A small self-supervised audio encoder (BEST-RQ), trained from scratch: layers 6.
Rows from block 2 of a small self-supervised audio encoder (BEST-RQ), named by matrix and row number. Rows with one number belong to one neuron. Each number is 128 + 32 x the weight over its row's rms, rounded and kept within 0 to 255. All counts start at 0. Numbers have three digits each.
After each neuron's rows are labels from the 100 clips, of 14976, where the neuron reaches its largest size: "strongest on" is what is common among them; "loudest band" is the band of the loudest frequency at the time of the peak. Only what is clearly more common there than usual is listed. The data: short read English sentences (LibriTTS-R). In brackets: how many of the 100, against the usual share in percent.
# gate: first MLP gate (model.blocks.2.ff1.gate.weight, 512x192), inputs 0-191
# fc1: first MLP up (model.blocks.2.ff1.fc1.weight, 512x192), inputs 0-191
# fc2: first MLP down (model.blocks.2.ff1.fc2.weight, 192x512, transposed), outputs 0-191

gate.147:137099117158150115068049079159112099148072141160098122137109065093156135118099212174147128133147170156120130103194100153214126098111147080212141152194152052073125156117110069134183137076144146123076159173162121118131133122128097093103145122156166099110189116127142098127142172116101121152108092122125132149157149128088181146126114138148141088136122102088120101195094085061165175150117115151121110123109135070138164139101116100148143172145092111127104069175156171088145082152088144164136146136120103137109195157123147149184117155086095116155120118157147140141075108100151104135
fc1.147:115179156106122104190209154119142155135153107080179117123139134130089126115157039054074131138114058123127125154062148097061105142113076148062111092047146194152144117109142146139081153129127117152164111078094176167133115127125190158159095152108065158130118167129137180119133072164118127089143136123091080154097095157163104139160135104158131164100138155116141180072142162214117074093143155145168118130169099160126098102160148138085104097085149120152152158103115104170118171084153113085133108140146146110168104103136134131105159094168173131085162131110134137130141126144101176110
fc2.147:146128138150144064087217175115163143111134110152096095087103100117120172131124164147178095114117096142152117129100159118112103134161096106144093123123162169167144104111147105137134093158164196095126132093101157136182099137092086068181160114124094151106120150108097179125092083159101093187131104211061148147147134123138134176163166154118099169129113125092145116081146143099131165172161120077123146091105129141103123175158147062101133100132102081190156086085088056155156151093133129117137146107138096192150072161102067075105176079176078106159174098116109121107122147156084135165
strongest on: voice: male (92 vs 46.1)
loudest band: 250 to 500 Hz (68 vs 11.2)

gate.3:098090146133071137166132109117119177123175102106078156095180126093138130134111134155139152180157102096176118135130115113150179172112107114097162101109113114167152092135101193093148090159084142136108108138066114154131206078159142164118113160120081086109065102100156141181120137141083160178110100152170071118124110134178076152121122172110076132114113162175201125097077150048118151123151093142091108094180125103119194107143112091159150105098174132089179138140115077126103159126165162121162152117161159153138166095116130119174155159074122059077171115071087127166113142156148173124
fc1.3:159185105116183124122135131150104085116075145156193121199090149162140105140130101112135128083082155182065127147143151125109098076117152135127100143167121108089107175133128083153105177106144086121141138091151129084140048178097138098131138087123179165137199160154122106079121133126154106108152144116075150133119174154081196129117131071156186128139132125097089121146164116195130093117117165110168138149074152158141066167139109174081102165153065113135079115116155194121155083138111099130083098136122126097103102153155092144081106110174107206178069156159156153095155121120096094122
fc2.3:102142118147133113135114143100136102125097123074133180091135119173158171120089134174151101076166171110133136151124128148099117108110085136158151095093171104127122145122145155105151125093182119163131129109181040082147092146174186110125156102113155149166116143125149093093169137131137161070134052085167133116089147143132162105155143100111185111156210131086151145140163161140112075139135137111110069089094134100118149160184185120115083112142129127123143175208192174075130087044073075142177180103145161152119108087168121146105147090151124146053160127129134104060140139085114144117
strongest on: voice: female (88 vs 53.9)
loudest band: 250 to 500 Hz (43 vs 11.2)

gate.50:133122125197130199147080207106161103176084143136102089147154135141145113170125111086170112140100200117085106148096082126066134183081160129154098172125157098088169179116127120161141129099146153120150146166158139138121103135131062123109102154161088133097108135129132139130123194128166144152161166118111119130149089083101093157134079102152073081143116105098150108086086085139215113114053085115191111075152183197143115113151146120102137146123078167185101113096106129131087137098126126082126158099114105121146156160111091153144093144126126180155175151133180064113071154147116092130
fc1.50:141112145197145205144075195124163113170082140140121108149164143143144107159123127104172107149098200113087121163097087118066139159088146108137105165124162098095168163125113106163148129106144171110161155157156123135129104143116084132120079135154093149089090130122139130131144185133161138163175143121108152138173096082114085143149074119140062082127131105097158108078082096156223123105062073121166108072130188204133128124154121114092118153117088168189086116087099141125105125084109129090121128107121117142139172163114087133128085140094119201176166132120168087126058160149101089128
fc2.50:062144181125102158203098091117121068127106122090075080081092109150108149057086094142122165113148160091122151112138103124173164118115122107117132136121099149101104148108117143141064126133107190078129096169122151134107127161190115113143080131107143116164123164115164141134079088075143082137169180159144154166094125116183110131154121129145153106115135167121139114152134163145166133125078167194154093117154165162069178121196159166097085096101136111082143108140078158170144140061093127144087062086125166096157076146184092151156120075082152087179173118167128105159084123118157122109
strongest on: voice: female (94 vs 53.9)
loudest band: 500 to 1000 Hz (39 vs 6.1)

gate.33:143104092127125077136078162125127126126112108180127121142138146128143108132133097049168106068138165157111084109120099162144159135132149083107152182166123073087091117109119098096218143161131148097173171079138116132109172104113100094065172144081105121081165158101146150145157139139199149064170160106140139204148142100064074123138069163164125134169116144098170130158112127104101112181175062160095123125120143159134166096218081098085102134099145098163154111167173113189113132117115174128122143069133112128089173129182133064095131129131121176125135122117108144133134091145166103121
fc1.33:141158176138120173115171084110123110106146137102140150117113110133085134134096135222081158187140081112160172142164137123106102102159128181122094057083124176159171131114109176171050104088128123190085061166095123096125102148138177181184074118174121128173123110147102110134098136094062128186081084154100119069089145133170184147112172072058125177096141114176073139109147122151165158083103186081146132108147107098127083165085157139146136142191133136077125115102099148118128124161151115100123132161121126120168117110084125153146160137116125060114138133124131104123157142120108162143
fc2.33:176118096158135103119138142138118134204145118173169122161084068206101127097087179166113133210142060116135158111166163084074113146120144168081112092125134188182179156129162141098071083094159104155168130162135099104159145156142112114114107127095141154109158137156097097106150085020041157163098070143102128128134138090144124125090151120067139137119149085155122111096092094151145127097079134144118135165140145131169104099103077173121126081148180063173087144088132154098142115187121133157120128118136102121103125111122165174126170168117096069150122180143120123132136110120114104161
strongest on: voice: female (81 vs 53.9)
loudest band: 250 to 500 Hz (73 vs 11.2)

gate.482:110118123136059103111077139122161104133098118120123195094155135190159183125186141119133149168074140098129143116102131199164098130129102125091131132101083095106108138091029137192105159111110076161138135143075167171116153170128147161132112111167124140078115122125142165158145140142133113096090116113117112098102081043069159131140146140113141142160139141160118136082130167122136191126139181153166132092027144202135083181113108152127099110190147180160095141131129158123096126135137114120082160112155093070137101115151142126142145107085070119093086145105098188110165161147197130083
fc1.482:195132115150185155122207141110158173132199127114116078114108069122126114149087083127149116101163126155123151146116150100084163093161115127146122131209122126175135078089159129091134096124091155114098107144158068117102133112179132059162139109114172082132122101114131154115124120130143153169146123142145098178172131114149106167135145167084130099163160164158153091139100103122096144109109065064089110206138144134149140072153052086145141144097091090111151136127131068177144118158173107101157116136177153147153112156095126144135115119071238106137123105146199081097113134098084094176
fc2.482:105166099115117085167117095074058126133149106122162117105191124165117143089060160169080136071141130106149144137103108119161100141197164112102124168116170148185157098152169124117187131191086128096175078127107139142099087129138151165143084161105153096149098110164121147098120106110142093134158149127089122119115087140081104117131124128080150147087130098120177129180038085128152156073136115116126123114088103171051158172112122190078179180124137103105129082113122169102167093136143160098123094150144084158167127146159055171109130190180115114192172159120077106147131125134142112114
strongest on: voice: female (96 vs 53.9)
loudest band: 250 to 500 Hz (90 vs 11.2)

gate.213:089078121063122065152156134086108114121142102122126108118205121106123117111109095105144157174123187186152092080084141152142099136145153146126139150129114170151096086153115111165076119118123106133142146145166086091122164161114139084067122090120161152132147078135097142158137143149145171130163115068111076133131158189095131157083076018135107137121099110144165132096114135163176145108150148136153180200112176095148102110065176085088178089162177105161117133147175118093152135138166132103167132167099163096197129083095134066193135098176149116160089138160117135149110076132124142144
fc1.213:121151151144114144163183117187153157135158148103121133107121178182079127189137156126140134127176075072087131140140105128141140135162075088150103121143154123129120155112172167061138123095096127163101087144079177129144119172102158185142135135156095062151081174119152020094137121091130117120135149152096129162080097156137133117130162204122185091105155168101122076116118117075112104129109097091181013115131103158126127164143118175136078112135128136074130134144135146146104138145100140099167131063076106121080133165120139153105108188127161157094156137110164123070183169169123088120
fc2.213:117136109108205144136118114158161187178113110162119108099153150137108189143122153141143068110164132143112175129128154183137214143160084153106148136137121085067115170190161176078151138134111113207120117146162106110131148117149110070121066078162117146115118132068129095110073125158148157101127132141108155099176117141113123146127132165096081180147099091087105174138164157133073110106146113120110142129100112170166133101099188107123073126035112159107092110117153076196139162174146111137128095077155096147076110144121202047126104161128119144118137129184162135147135122136099084087
strongest on: voice: female (99 vs 53.9)
loudest band: 500 to 1000 Hz (26 vs 6.1)

gate.490:132139184116142137053128182084116125125159084095141169132128097094162151101153142122149119129086186104102128074078121147147116166138117122184114154137135097093111144181103169118204142128121093169098103134180136133054084113178115088053163175135137139115136136138104176124126159107171157093169163138164151125127131167176159116116128152083115165143147134117137134122075193136110182171151122212143091129148117116143099171201069129061156154091139147136094122162128139093086134121094131178097192077181133125154122091157054098150137093122074126095087081099093168134094114122116118118
fc1.490:163139167114137154074116161110121122094138062107128155118131111103217146089163165128139089141086161150112148073100098160132117181127120129179148129143147120085115112186065158112215131117086114142122117116177132149055091132173109070099140162145122123129149116109125150128156183104141150073146125124150175148111124149174179123103149144091127140113155092072135117126093170136123180166155156212125095127139110110139090132179099113047100159081131178161071106157120168082127161109095141184089189101157118103168136105168026115152178110123084133098094129126093172116114118113116123112
fc2.490:150175126079109132043149137128135132087155201097149130108105210129122155147162126141093094133112129121126115109097127134088128104125103102159162203106100116069127149126068132132146124193124105108084153171130119194102156144128096109053112197173123111097105118109171129157126133131092181138120129164183139131143121166162131121139117160093102138179152183108147077119110127184094156107112090180118200103150132133120189101171143107029114145091131134149135096153118071127093116131059128113129134095140124144108115118156050051156120097094098102129135161106146170121142154197146078097
strongest on: voice: female (99 vs 53.9)
loudest band: 250 to 500 Hz (85 vs 11.2)

gate.180:070089128120111132169132142148125121095152073201144133095145146115138103147137122135115070142133156111171120156111097146112110150085108068110129084132100157152123108150117111079163130123107159098205175124127074131045111086139116137094084095059112085129141164152212113187134122114209127102156124093130173157138173135080071097193110145124121127177114191161105094143124178089119143126170095199113112124079160154144091187193130112135130139121094134092071110078160085149127117143184118151133165140112112112137195154147110121121134110130082127130108125143129166111148105113182119217
fc1.180:097123123123148142155131154150116134108128089134126122094155140109150095135140121108114068124135142110159103148082111097121135180112104058082114091089120150147138103146098091130163160130155128093205145101112082147056132065144110130094094087025100089125165181141207136188128128093179125088142096094110169150147176117086061090191116156129147133205097179118135108150137179116149162102182097175110124123067124197132065181166118143134128116141117130122068122079164097150165087128166111148130166151152103093143184146135099116120131145104119122161113136164140193112129112159164112193
fc2.180:106205115124063119114143114127120162071115146126070110049164145094154142151172110093112132107102102138165099089128116163175108137132089156095110110092102078157122141092175140087142110173111187117173119123143095138158128191148061151151164101117052122079169130140102157131101153206196097061075096147100155150183120110086182126178084145176196123156101136108118154132159104094141157141144130106123091038130121101142124159174188136147145109156116161100125121141150126154113155069134156115111127146124141192139155156125135102161090098111161142060133099110129073105157109154153147113
strongest on: voice: female (82 vs 53.9)
loudest band: 250 to 500 Hz (57 vs 11.2)

gate.259:139133118113131126098091210148128074070156158175144091108108154155138151168069112122165045099121122093103128153094156136112113105153142131167087128141159073116144191139034163118061100198132141145164154148096141154163118086118205105074177168078192082141127101099143078083102075150150118101098184101119071197128153131157118089144104120127124097115139127082131163171133135140164116105085177162094124146089171103116166138171072146130109132195111136102131176123131105131102147120155095170110163090171100107119196129116141135135119126133101136126138100109089141164176148111121126167
fc1.259:116115126152115142129174045107120178175119072068101154164139114125117116056152147131107218140131127130163130084145124147147119144098101124073157136119104163148123068111202089121154136065120106119111106107148101102113135180112061178183106081130061151119144156161123178160181182111134128152174087145118208073120131151093143172143150143146145164150131158197130066089138102079100135162124081116154154105186115123146085124059169130118150140068141115145102099155143166127166116128111170086134099195100141158129073116163122091103142109120159115119141150149153109086077108126134144101
fc2.259:124124106120110101092185122080116135128067124078136153105098130097104130143122173141092111161147111174177117130123127103126149161185136117160182123088155155116102164101123101103144177144156148123138119102087102104120148119179143122109081087087210134226152201167176139177085192138122107129109145171202139113108080138135153173131172126129115096146137053081124129138106118078120114132089103167168100103101159131135101140143145146066118123174169106146172084196123096118137108072157160081101073180139123105144081060120173153174140143139135134083084124090139109104111081093153130186
strongest on: voice: male (90 vs 46.1)
loudest band: 250 to 500 Hz (32 vs 11.2)

gate.155:130079143097086126167101197134148121073126095099076126159177093127139194129170146095109142124127132208104140153113116109103078145120110092108140149132121042113129209086125072126124127183115135128143136095188145165117072125107150113090137222170081112115101115126110116147130152144113211085145125153185075217140170092132061089139130187140101160109158147095136113146152158102163113108112108132117099127117128155124158120167107094105175170097135125091159116121151048094111124141160167132116182109116127123103133131117136144210158104151115145147126083068129130150159133088076153121
fc1.155:135150116118109081059160109143087097151148116140157134137102169128070121122129119173119103149115131061095147102168113108149129110127156171132128120115108210167154039154171202132062132073112092141125119160101106052095210116127115114191146049102165150152171144142143084112159089102134105104120056114113220078153103138116152203154124069130193110141129098136125138152150034145134105135117122148147160104130117141152098130111175131174136108178107113130133150150099198107112102146140113099128127173117113122137129127158115125090080152096136143127146186144119148081089141161160129134
fc2.155:158145172178111108186102164069106145146118095112096109126091085128110110151081118067132147165158092086153151122136098139116120128106165160122143144060116099126200182118119120147056109079150121207183125114141062118116119132170171132131179115096140123121122094146102080124160109097098138114127093101145151115060204107104116168102156149120148135165156086116163100139131148119135157110080134086143123149172161141183037103120183131182125063174111103121122167155160117097201141080138101198112171136115169093134166086143149153087130174131115173083142109124150157077107094137154143118
strongest on: voice: female (91 vs 53.9)
loudest band: 250 to 500 Hz (67 vs 11.2)

gate.420:126093122117094053154209159123116146117032177129172140113140115115125117092102133119147087125132175181151110115085105101100135116108120126148146089139149169132170121172092112125133109127172188163078132057209118181145120165174053067148141170092115133062123168139123110153068176111124163105125102105102139096102148116155126079153144179058119110141073138174135133138096126141119116109136167184165146141110177123146154174128097115126147166069139132136076151133113083177091145068098084103144127194086064127212158142167116154138125106109119137147134129136114140138103127125161139108
fc1.420:155151137130126170080071132137164134082171095156106088164099114147124096133124105129073155132104092090146115161162082141148123168171128172102115196087125081129080138118203155138165147110097092077149147150071165094122129084071169164107153097171154186162150113122130143072152141158148068120137102116208137140107172145116153143108114092141174117069189103100114130141131152104113171127116089070149109067162084186121054037113198129183097105170120103148136136121085147126165146171110138151116110093166152168095092130127121139132146107164108132135086095126179142126173145117118095147
fc2.420:098209153110170158116071094120164085116163112130105077137129074135149107122155102163160131145113157123112142130176102100110186133168125160065100196078131059135116072077162136138116087142131139152177110137114158129135152132137147137098120122160163129149136123101125120066139154107060081172125117130107154111133081143144115182124113166179088149060094142061170164128118170121102162154089114169167111129111114184178112099112112117184124091056167118176121124120116105110137067204139116146169140123165125152108073132155088170087185079117088119105147106176066119164180136105136135152
strongest on: voice: female (99 vs 53.9)
loudest band: 250 to 500 Hz (43 vs 11.2)

gate.176:136172168129159127162083075102111115134199097086095205084136150143124118173134124140163125107158206135152111104135158190120117132079144141146141158100123114130149134132130111218112133076166167090183162129152176145128149086095161092141139053138115068144096170108132112096111155127149084082087135119113127116170124108067103099118166141103142089138157169147114200168116175152131155184147160132190087127125151127106113099134072106104108094080101161115168155170130159124080140185170128167125071104124106081101102099149090150129064138107156108126170068104169130120126137090088101067
fc1.176:131170136154131115150104072110058127112199119126110180124138213146134127160141130167170117116133195145103128104130100182168122158110175163107122170128137156130139096091132150154119102092153126082162163129139184108124142132095166137143139075176136020142113142093111118101118162131176107111122109168108135110115122099106105122141149137137108084126134199147123205191088155178163108182199137097174106097093177156148172117122068128100091074098143152099113135167145159143126141150110111173141090073130072083102121109116098120118074169062160114110128096119161099106152125098071088068
fc2.176:123133106183160139123131160120130114123106118130101151174169084125148182213137147152080148131119090104143070123169201107055136157130179135106165130125100068129133117108133189139184113084100112137120129173101106121143131088128177139120107105188124081123156099093139129095194146152123122146088172102210096163108128146140088111159186110175118107103132189094143112118148169121115099144148138119197158092147103165108101135160075141124138079076112178082069118148053132107125115109130147168077139154105103142099132143076152114148118151145061161081110025108160108109129171144164137147
strongest on: voice: male (99 vs 46.1)
loudest band: 250 to 500 Hz (51 vs 11.2)

gate.16:163128083112105155102089156130041128144146126113064132123192148125102185118147102128134133116130124099081133103158172188115135177130153146129096142183126106138154107108085155119100088081097128097142132189118089139166165097105159144164120140163090113150117092167101117105172112100161099086144162099129190112158178054131132144124163165154095057128128069095094169179067139112172162139131096150186157099088130080143144111122114189132136142105172128153178124106122109143074152102120124077132115067191127140075126132178193186207085134100137116103136103106160128081158154116142161104
fc1.16:149128102130123152121104149098048131131142148149094103122210133147124170129128124108140151144131124137069152123130160131114136160094162113142116130186111126141174115148066160136101079105136132074177149213115077121167187087071152117153105137171111119154118101156097113126166114114159114076173155116133185093134178069132130139134143184101085082135126096098116148183053153109150126152112097110182163088072134080134155104125087180148135127094160152176177126106113142106057194106110101100120144060205101120084141117118190165201059128128136125121149123105150097092164149153138121107
fc2.16:073125077110168105107124155118130102167143122141088111133101159130047124169163136141114126163061125080165102123163175138038124152092125169094111132123150125074155101179103146144132101081081131106118170202104126152098155103146122104095124114163103121196144130154210105080141095088129156127160204101117128154126176119126137132171183098157163119080126163102128108172125135121155109099133174168168105062124133124098082077116136162162068099111115186071155144110105154178119183106187201098158121090132179122097124109077144103136127158118146128158123116172160076092133133123125149161
strongest on: voice: male (97 vs 46.1)
loudest band: 250 to 500 Hz (62 vs 11.2)

gate.470:090126152145070090115096126126126148160124139127147137074181129070201140133133131083132114082126099165188117178190140096097105110104114136164069168089162129124165120095146114068125078119134096119147096148163132089086128093104111107034167167108122128073110098128160151154108114171114137075123139118128161145174160087127114131144148103134078146092140124096093144128098105137126190138129100139109093127092118216139098139165161172105101152148187135103137125155125125181103150089161107123104138128140093081149125103248159126125110153117123111239134134106169168122126145138121069197
fc1.470:139115142102108148153065192152099133132119149115177183065170169167181151106126159080124064094147117161100129144137118111127096074125130113213112156173139122148139156133158117131123135131122133135168083111146159100019110082060119095055149136104103126127120107207104157161124141158155140049117124123118142120110143069162139147121162133135091154120166150089099141138110108093127153136174120169101101122077116183110151153091106139142086148121192085096116141164076121147106186114154149085141134149118075079157122142187169137104083146118064151186143144103153141123120167173135058122
fc2.470:090146133206108141116080131179168135109133101124126071068112120181154137084166179147158178110066105112179082071104156158135108155073110151148184090119118089155072115129131151150133143126173155101206117138115162132153149167123042118099127071148168178122078118157176096154122136162213127115094111079092150103139081093097156173148158109135102109149084182155119132149179082090062129126130123103090094092165146151106097156103142132110127149087098139113105143174135147176167138103111094112149158095160126160128137120159189104131055147128121148138115113112094087132138086175142114160
strongest on: voice: female (96 vs 53.9)
loudest band: 250 to 500 Hz (64 vs 11.2)

gate.437:144167118112129145104102084170140110148164121149132162137103143154153156173183138177140127159087155094135065089085194185132122088130097138116168068125084084095102134153097164099107118166117022092131077118132183144096129102123015112075101134147142136132120169152129075157158174175110139156130133128159179143142141174147199099135057101104148111137106138104100132083164144103100144083099109189151121102166147142139122127155149119089148171137189171159097114124151132113085074118121163148166169188181081099116123098077109129103120096153080137144092153116112142148118100106152146163
fc1.437:107056137168089139156095122134112139149166116118106090115174068096079120074108166110133112078162125135114160144144087097122141184089165176157085163112144151148139087162168090133105116105120207116144145146129070135146113163144192172184169094101075114127110095120122195171109082144089107086157105117082115090136153077181060130131180150136145168122187106168196096167096122137164064132144149050114135130125111154101112122097121097154105095140118154092131135098131096199157150122180115106111098128092160158150178108133119132123137190147179087085157134155149131093101078163152133100
fc2.437:102102078170157091125138102170075165128062137146121079082133148077119111125150150124171160124124201062178158156087134087118159195137130070125071090114132096170173118138133124125129127125084158131127087069126135128115149097125159098119164115119120053140124162114110112114166122137197060133125134169137135126113061126150093181143125158140123135112088106121109180132109102111160117138167110112100098121131110206134135114130164118131147176127080139102188119037092113142165136110099175167168141104099131048164140120104129167091153122194131090217136075107105094129102161100110129174
strongest on: voice: female (100 vs 53.9)
loudest band: 250 to 500 Hz (87 vs 11.2)

gate.169:160099151187111090133106183071145152074146110115078129183112134123140168102145128195109108219176146191167096069143130094121089150111113147143138178115154092148138178133145119186125115114135160095172086077126080147140106131151126122172170149095064094140117088127114103093109116163097145104179111122094081136109120113164158138153137139068100122200088136124141106091194108202111107159129123169126117158126143117130138146173126097094139133098175168057104136160143167070108124060127148097086112174166107159153119136076148200143100088122176143057109136153124128118139119103116087133
fc1.169:127094136092126210148169084186147096147130114163132082136134130123164108115139109122123151055106079151123169153102098089148166112095123129115142087089131145072142136166145151125131128114115093155081168166094114145076143103101126123122084128123130132064166139109118175146090137040119119136079172152191100163073140171164110099083156115197176152064136120171134157146100092082151157137152125108094147113138121162081071094085101174139127153154078129160201091085134130189145137175082072152162142137157120108103119099159161140139174170134085168136177078149139103192101110154148106095
fc2.169:108141137140145180108141134124183093104143144106085132107127087157107082125097143057118100085095092070127140079089129084083165129114173099099150111121170114142086100169180137136081116161145157137108127161123118134172191108105188181079105151123140193137151175137162170080085168106092101110079132082129145170126114148132130162127114191126087143100064117119057132145054169138144149170068151106097109092113141110054175169123113129108098165114098159130105128120189131175105136112169081183176099149116127097151139166145110160147084156094133148160161125158181186143155095102149178145
strongest on: voice: male (75 vs 46.1)
loudest band: 4000 to 8000 Hz (32 vs 4.1)

gate.324:161130098119099096138117136134123112109142109131144178145193149078190156105134097145143105147126110143160126100145112166205174083142093162148050179108128169105166078087159118087116175139074119175140081109150105172142102130116151135160101106115165085106122150177107131161159099149177190056112179140111150149132118083064103087120125152069141169185094186131114117109097115084114144178125104129178107159104156071120081148097112108154202154173104081151138129168106128103069151115117085113146179202173135087169135127082122123118121101142107129097083166098101099101089154125139086114
fc1.324:120115199152139134127160134126115158159133140164115127148057114171067103122109162094106144146058169147100165097114143107091081187126170126119189103101056131148074175176161127134164086136145137107130111160091153106136170153079080111099148115127114166172127104128120135123071188080067071220127091123157096101154086160156129138116144099169072115065149076114164148136148118216117151110115157084112147080157111161144141100158125121142093066087117166099083096106111109141166093131103147144080123082117158130128143133150137132112122150098090134146176137148164195125184131168105160118
fc2.324:185125131103135153127144137175115094146107139105146090185143143126101136187191143096119146133152132113109185141079146120133148099161155117077179139082062097163058171124112081183129121164122091152088122151116148120101150075107153116089111163095156082160145145149189096057132197137128102123141133117164087122169098155108187186101099100173113130090167099100159125155138141159079109106126101150115090119102182186133133121206083127107094197124138132145166092080129117103161103144154131141148115072117179159110122105046069128108130156150136158143052089106135141143089177113172152116
strongest on: voice: female (99 vs 53.9)
loudest band: 500 to 1000 Hz (38 vs 6.1)