{"head_dim": 16, "drop_path": 0.15, "steps": 10500, "final_lr_fraction": 0.01}
Rows from block 3 of a small self-supervised audio encoder (BEST-RQ), named by matrix and row number. Rows with one number belong to one neuron. Each number is 128 + 32 x the weight over its row's rms, rounded and kept within 0 to 255. All counts start at 0. Numbers have three digits each.
Before each neuron's rows are labels from the 100 clips, of 14976, where the neuron reaches its largest size: "strongest on" is what is common among them. Only what is clearly more common there than usual is listed. The data: short read English sentences (LibriTTS-R).
# gate: second MLP gate (model.blocks.3.mlp.gate.weight, 512x192), inputs 48-95
# fc1: second MLP up (model.blocks.3.mlp.fc1.weight, 512x192), inputs 48-95
# fc2: second MLP down (model.blocks.3.mlp.fc2.weight, 192x512, transposed), outputs 48-95

strongest on: voice: female
gate.395:151083111110124195199128154108082194139143176112115118141123120133151078129155115067115120154147101159107086087145113136142114107154149123102131
fc1.395:135198145107075144103146110149082096137150153141150101118136149118145174167190129081113084189155158107118145138180051142159167100172124189122159
fc2.395:095174155151112145075080098207102144136113116180130126100165114130115114137116172097142118168087171129092135094182108179133156052167087176121140

strongest on: voice: female
gate.131:106111136093158150155075167140072099169134069111114079192153122118063132096094125160092140187148099136094149115150153133182078146161168115089100
fc1.131:138113054097097117128135077141121164143105124136103117101183153172112139108134166085114100098148138160155101160084128129105122086026085162106125
fc2.131:089102162149161102074092134139160074134109125183180156100119144127081149161098118111098105150188129128131161134110168115147098131158129177137117

strongest on: voice: male
gate.394:109101105162090167105116131070116121167174169136176084145150153131161116089133136109177174113104075100123211066074130108156108090187116045089113
fc1.394:135156152132167101124196156123112140155100054082081192137091121157079129140089136135101104153158147112179086124179122140065129155104134172189167
fc2.394:138087094174171143129133113108122173122140111121046081074132105129097173128171107106116111173114151155105168173084155078118195121153086144155074

strongest on: the word "of"
gate.85:224117127139129143157123109179128138082145161121132132123204101106144144202154099160148065152044152169147140143161175107150119188103145187136167
fc1.85:098113074131127107145117137054150168119137151105147143165082191134130182150117109093119112165112142109063146112132092116112139080166092127119152
fc2.85:112157173121133136137090154153117137159128142210178090142118089093134110134086142144119124130185123147105065091188150116108185138125176150133164

strongest on: voice: female
gate.488:104143111120090109140089156115115066094155048117145162118162134134179136116110130152130116159138102178094156133117128167113107164139045165183101
fc1.488:115125134156146119128126159078154162169155132171091135145199096146091121120127067147088156131076139128129155100119168124113122124133104124178133
fc2.488:156164124104158102142170162127116174074051127131126106160130085148155082114162138130072132133139136110120172147127201108105161136091150130130097

strongest on: voice: male
gate.82:109134131103132131108181161154125108071161096117107140113119130126093200097149060163102182174155151152153157167131118142096109159146127137201137
fc1.82:107119132103092132153100122126120166209141166098156137198155101137199123177173154094146169093062111159096188079102154125125147105111118140134118
fc2.82:132148119160071110128100201153139191138148125124100156133096068155097119057151141141150162199132121130123170125093163098150112116158151138159145

strongest on: voice: female
gate.158:132131154138096114122104125114064133151106182095154167123138142101171120173150106138082109101157104145190152129130170185103106141112116141126122
fc1.158:158156089118145168122088183105190139082209094178109111125141104097150076083127114081119126121114176095138094139156037120140177163142103124100111
fc2.158:101151140168096164090135050104104136139137166127156180100142068059091147149123141123136153121170117208152149057162129144172161151143115114135139

strongest on: voice: female
gate.51:146087068204155169087039126116188146138119177093105157148140182088098111149148105187208123170158117175112157145092156126112104126108135114168204
fc1.51:102145089076113095138167127115057076141128172132150126080153125136145147184085101081087119113177131121051110145173123075144104138126086185145086
fc2.51:098141101115145102101139118138136098187068170092114143086126086179103147148123090106162105094175155144102114148147165105148162122096054177150159

strongest on: the word "to"
gate.314:108115079081127182108155134125068158113124106145178124137099134094143116106050101129119126154173139113138172098128113150074170189065131123119130
fc1.314:148056091129090101174118118096077144119053173140210159174097133126144153117086095093094194132121106126131109158106177146105145149119124100111116
fc2.314:156097123122096111134116147094099131104114173156204135186127159154113178113121080108112162137120087103157131147102156122078135115150122101097101

strongest on: voice: female
gate.219:115166170187155114143156134106109137180074152097125157129136148122084155200167105148161097145152115049074124122129088164160198145066148104052152
fc1.219:166163156082055091105080113159143095083138131151148164153205150127079095130100126104174136126121164087115116071167127158054161108155128077094106
fc2.219:120142122131063160169154113073106228210157139153165162108153166091161133142145027166121122116113089163125123172104126072113150092150134136119114

strongest on: the word "he"
gate.334:097104092124103090103110122170064170100121070170097136142098145181185084072197109165162156105116105187125098108101162134130146146123144117157125
fc1.334:118129204148161136137173173114083104117128164115168098148135136098133167163131162086128095134126108141116149124139142115133100153098101196110163
fc2.334:110128150155153188167159137150136179098109115132077074133143192115128102082128138077139131128093122197093117150076113142134200173126113163197152

strongest on: voice: female
gate.489:126148131169116154133112122123129166163121200142163132137144140142102146105081158161119158140137075089119065116157145123107163130109164152140123
fc1.489:107128125120149089146137138120169145167105101090139115108115120101101135109138137080127052122097167152191198107115092129131116140139111157105134
fc2.489:109119121127142138166136111144097097160083102121123109176174160175162111159132135083143136093093120176111139123086146177144111208154170067152166

strongest on: voice: female
gate.430:117137121106068051085117119124126199180137124117197154159135124117106149165114116139110079134094109134146139141143092106131143113145131149111093
fc1.430:104102110137154169202128151112196119146121124153067098176164100112135141081106142126173110096149160128169116122111210093202142090088129132136150
fc2.430:149078115131131129141108143136175145115100113199127117157091112128115173157117063132088112168196113164100139172175178143104048117155146114190138

strongest on: voice: male
gate.457:129101154094033123141112090025097198149111103179168078175152078117125126128115137174127186033130089127127148073151159134160128135146073113144160
fc1.457:117095149141151155079152143221177092110122086067130140083088181157123145151125128105154081220109153174094070143125113125074097073109137130135095
fc2.457:148086147108134175120111145168130196122118091087132124201087102099110119095142183075138122057138117159120152087118158191179136131179082143144142

strongest on: the word "said"
gate.330:127168223115129160126107157125082052085120182167156123141130104107116138115123148127152136114130090156135125128088150126120074117138031145117133
fc1.330:158112127104100071058121122161165105097098135168094170134160145132216168163140173150101135098155154126175114137097052099177153074113122179076131
fc2.330:134134124148111124064136147179099064103111105199112112181153141146085168135117125146112136134170137100203089149184116131119089067127086160127164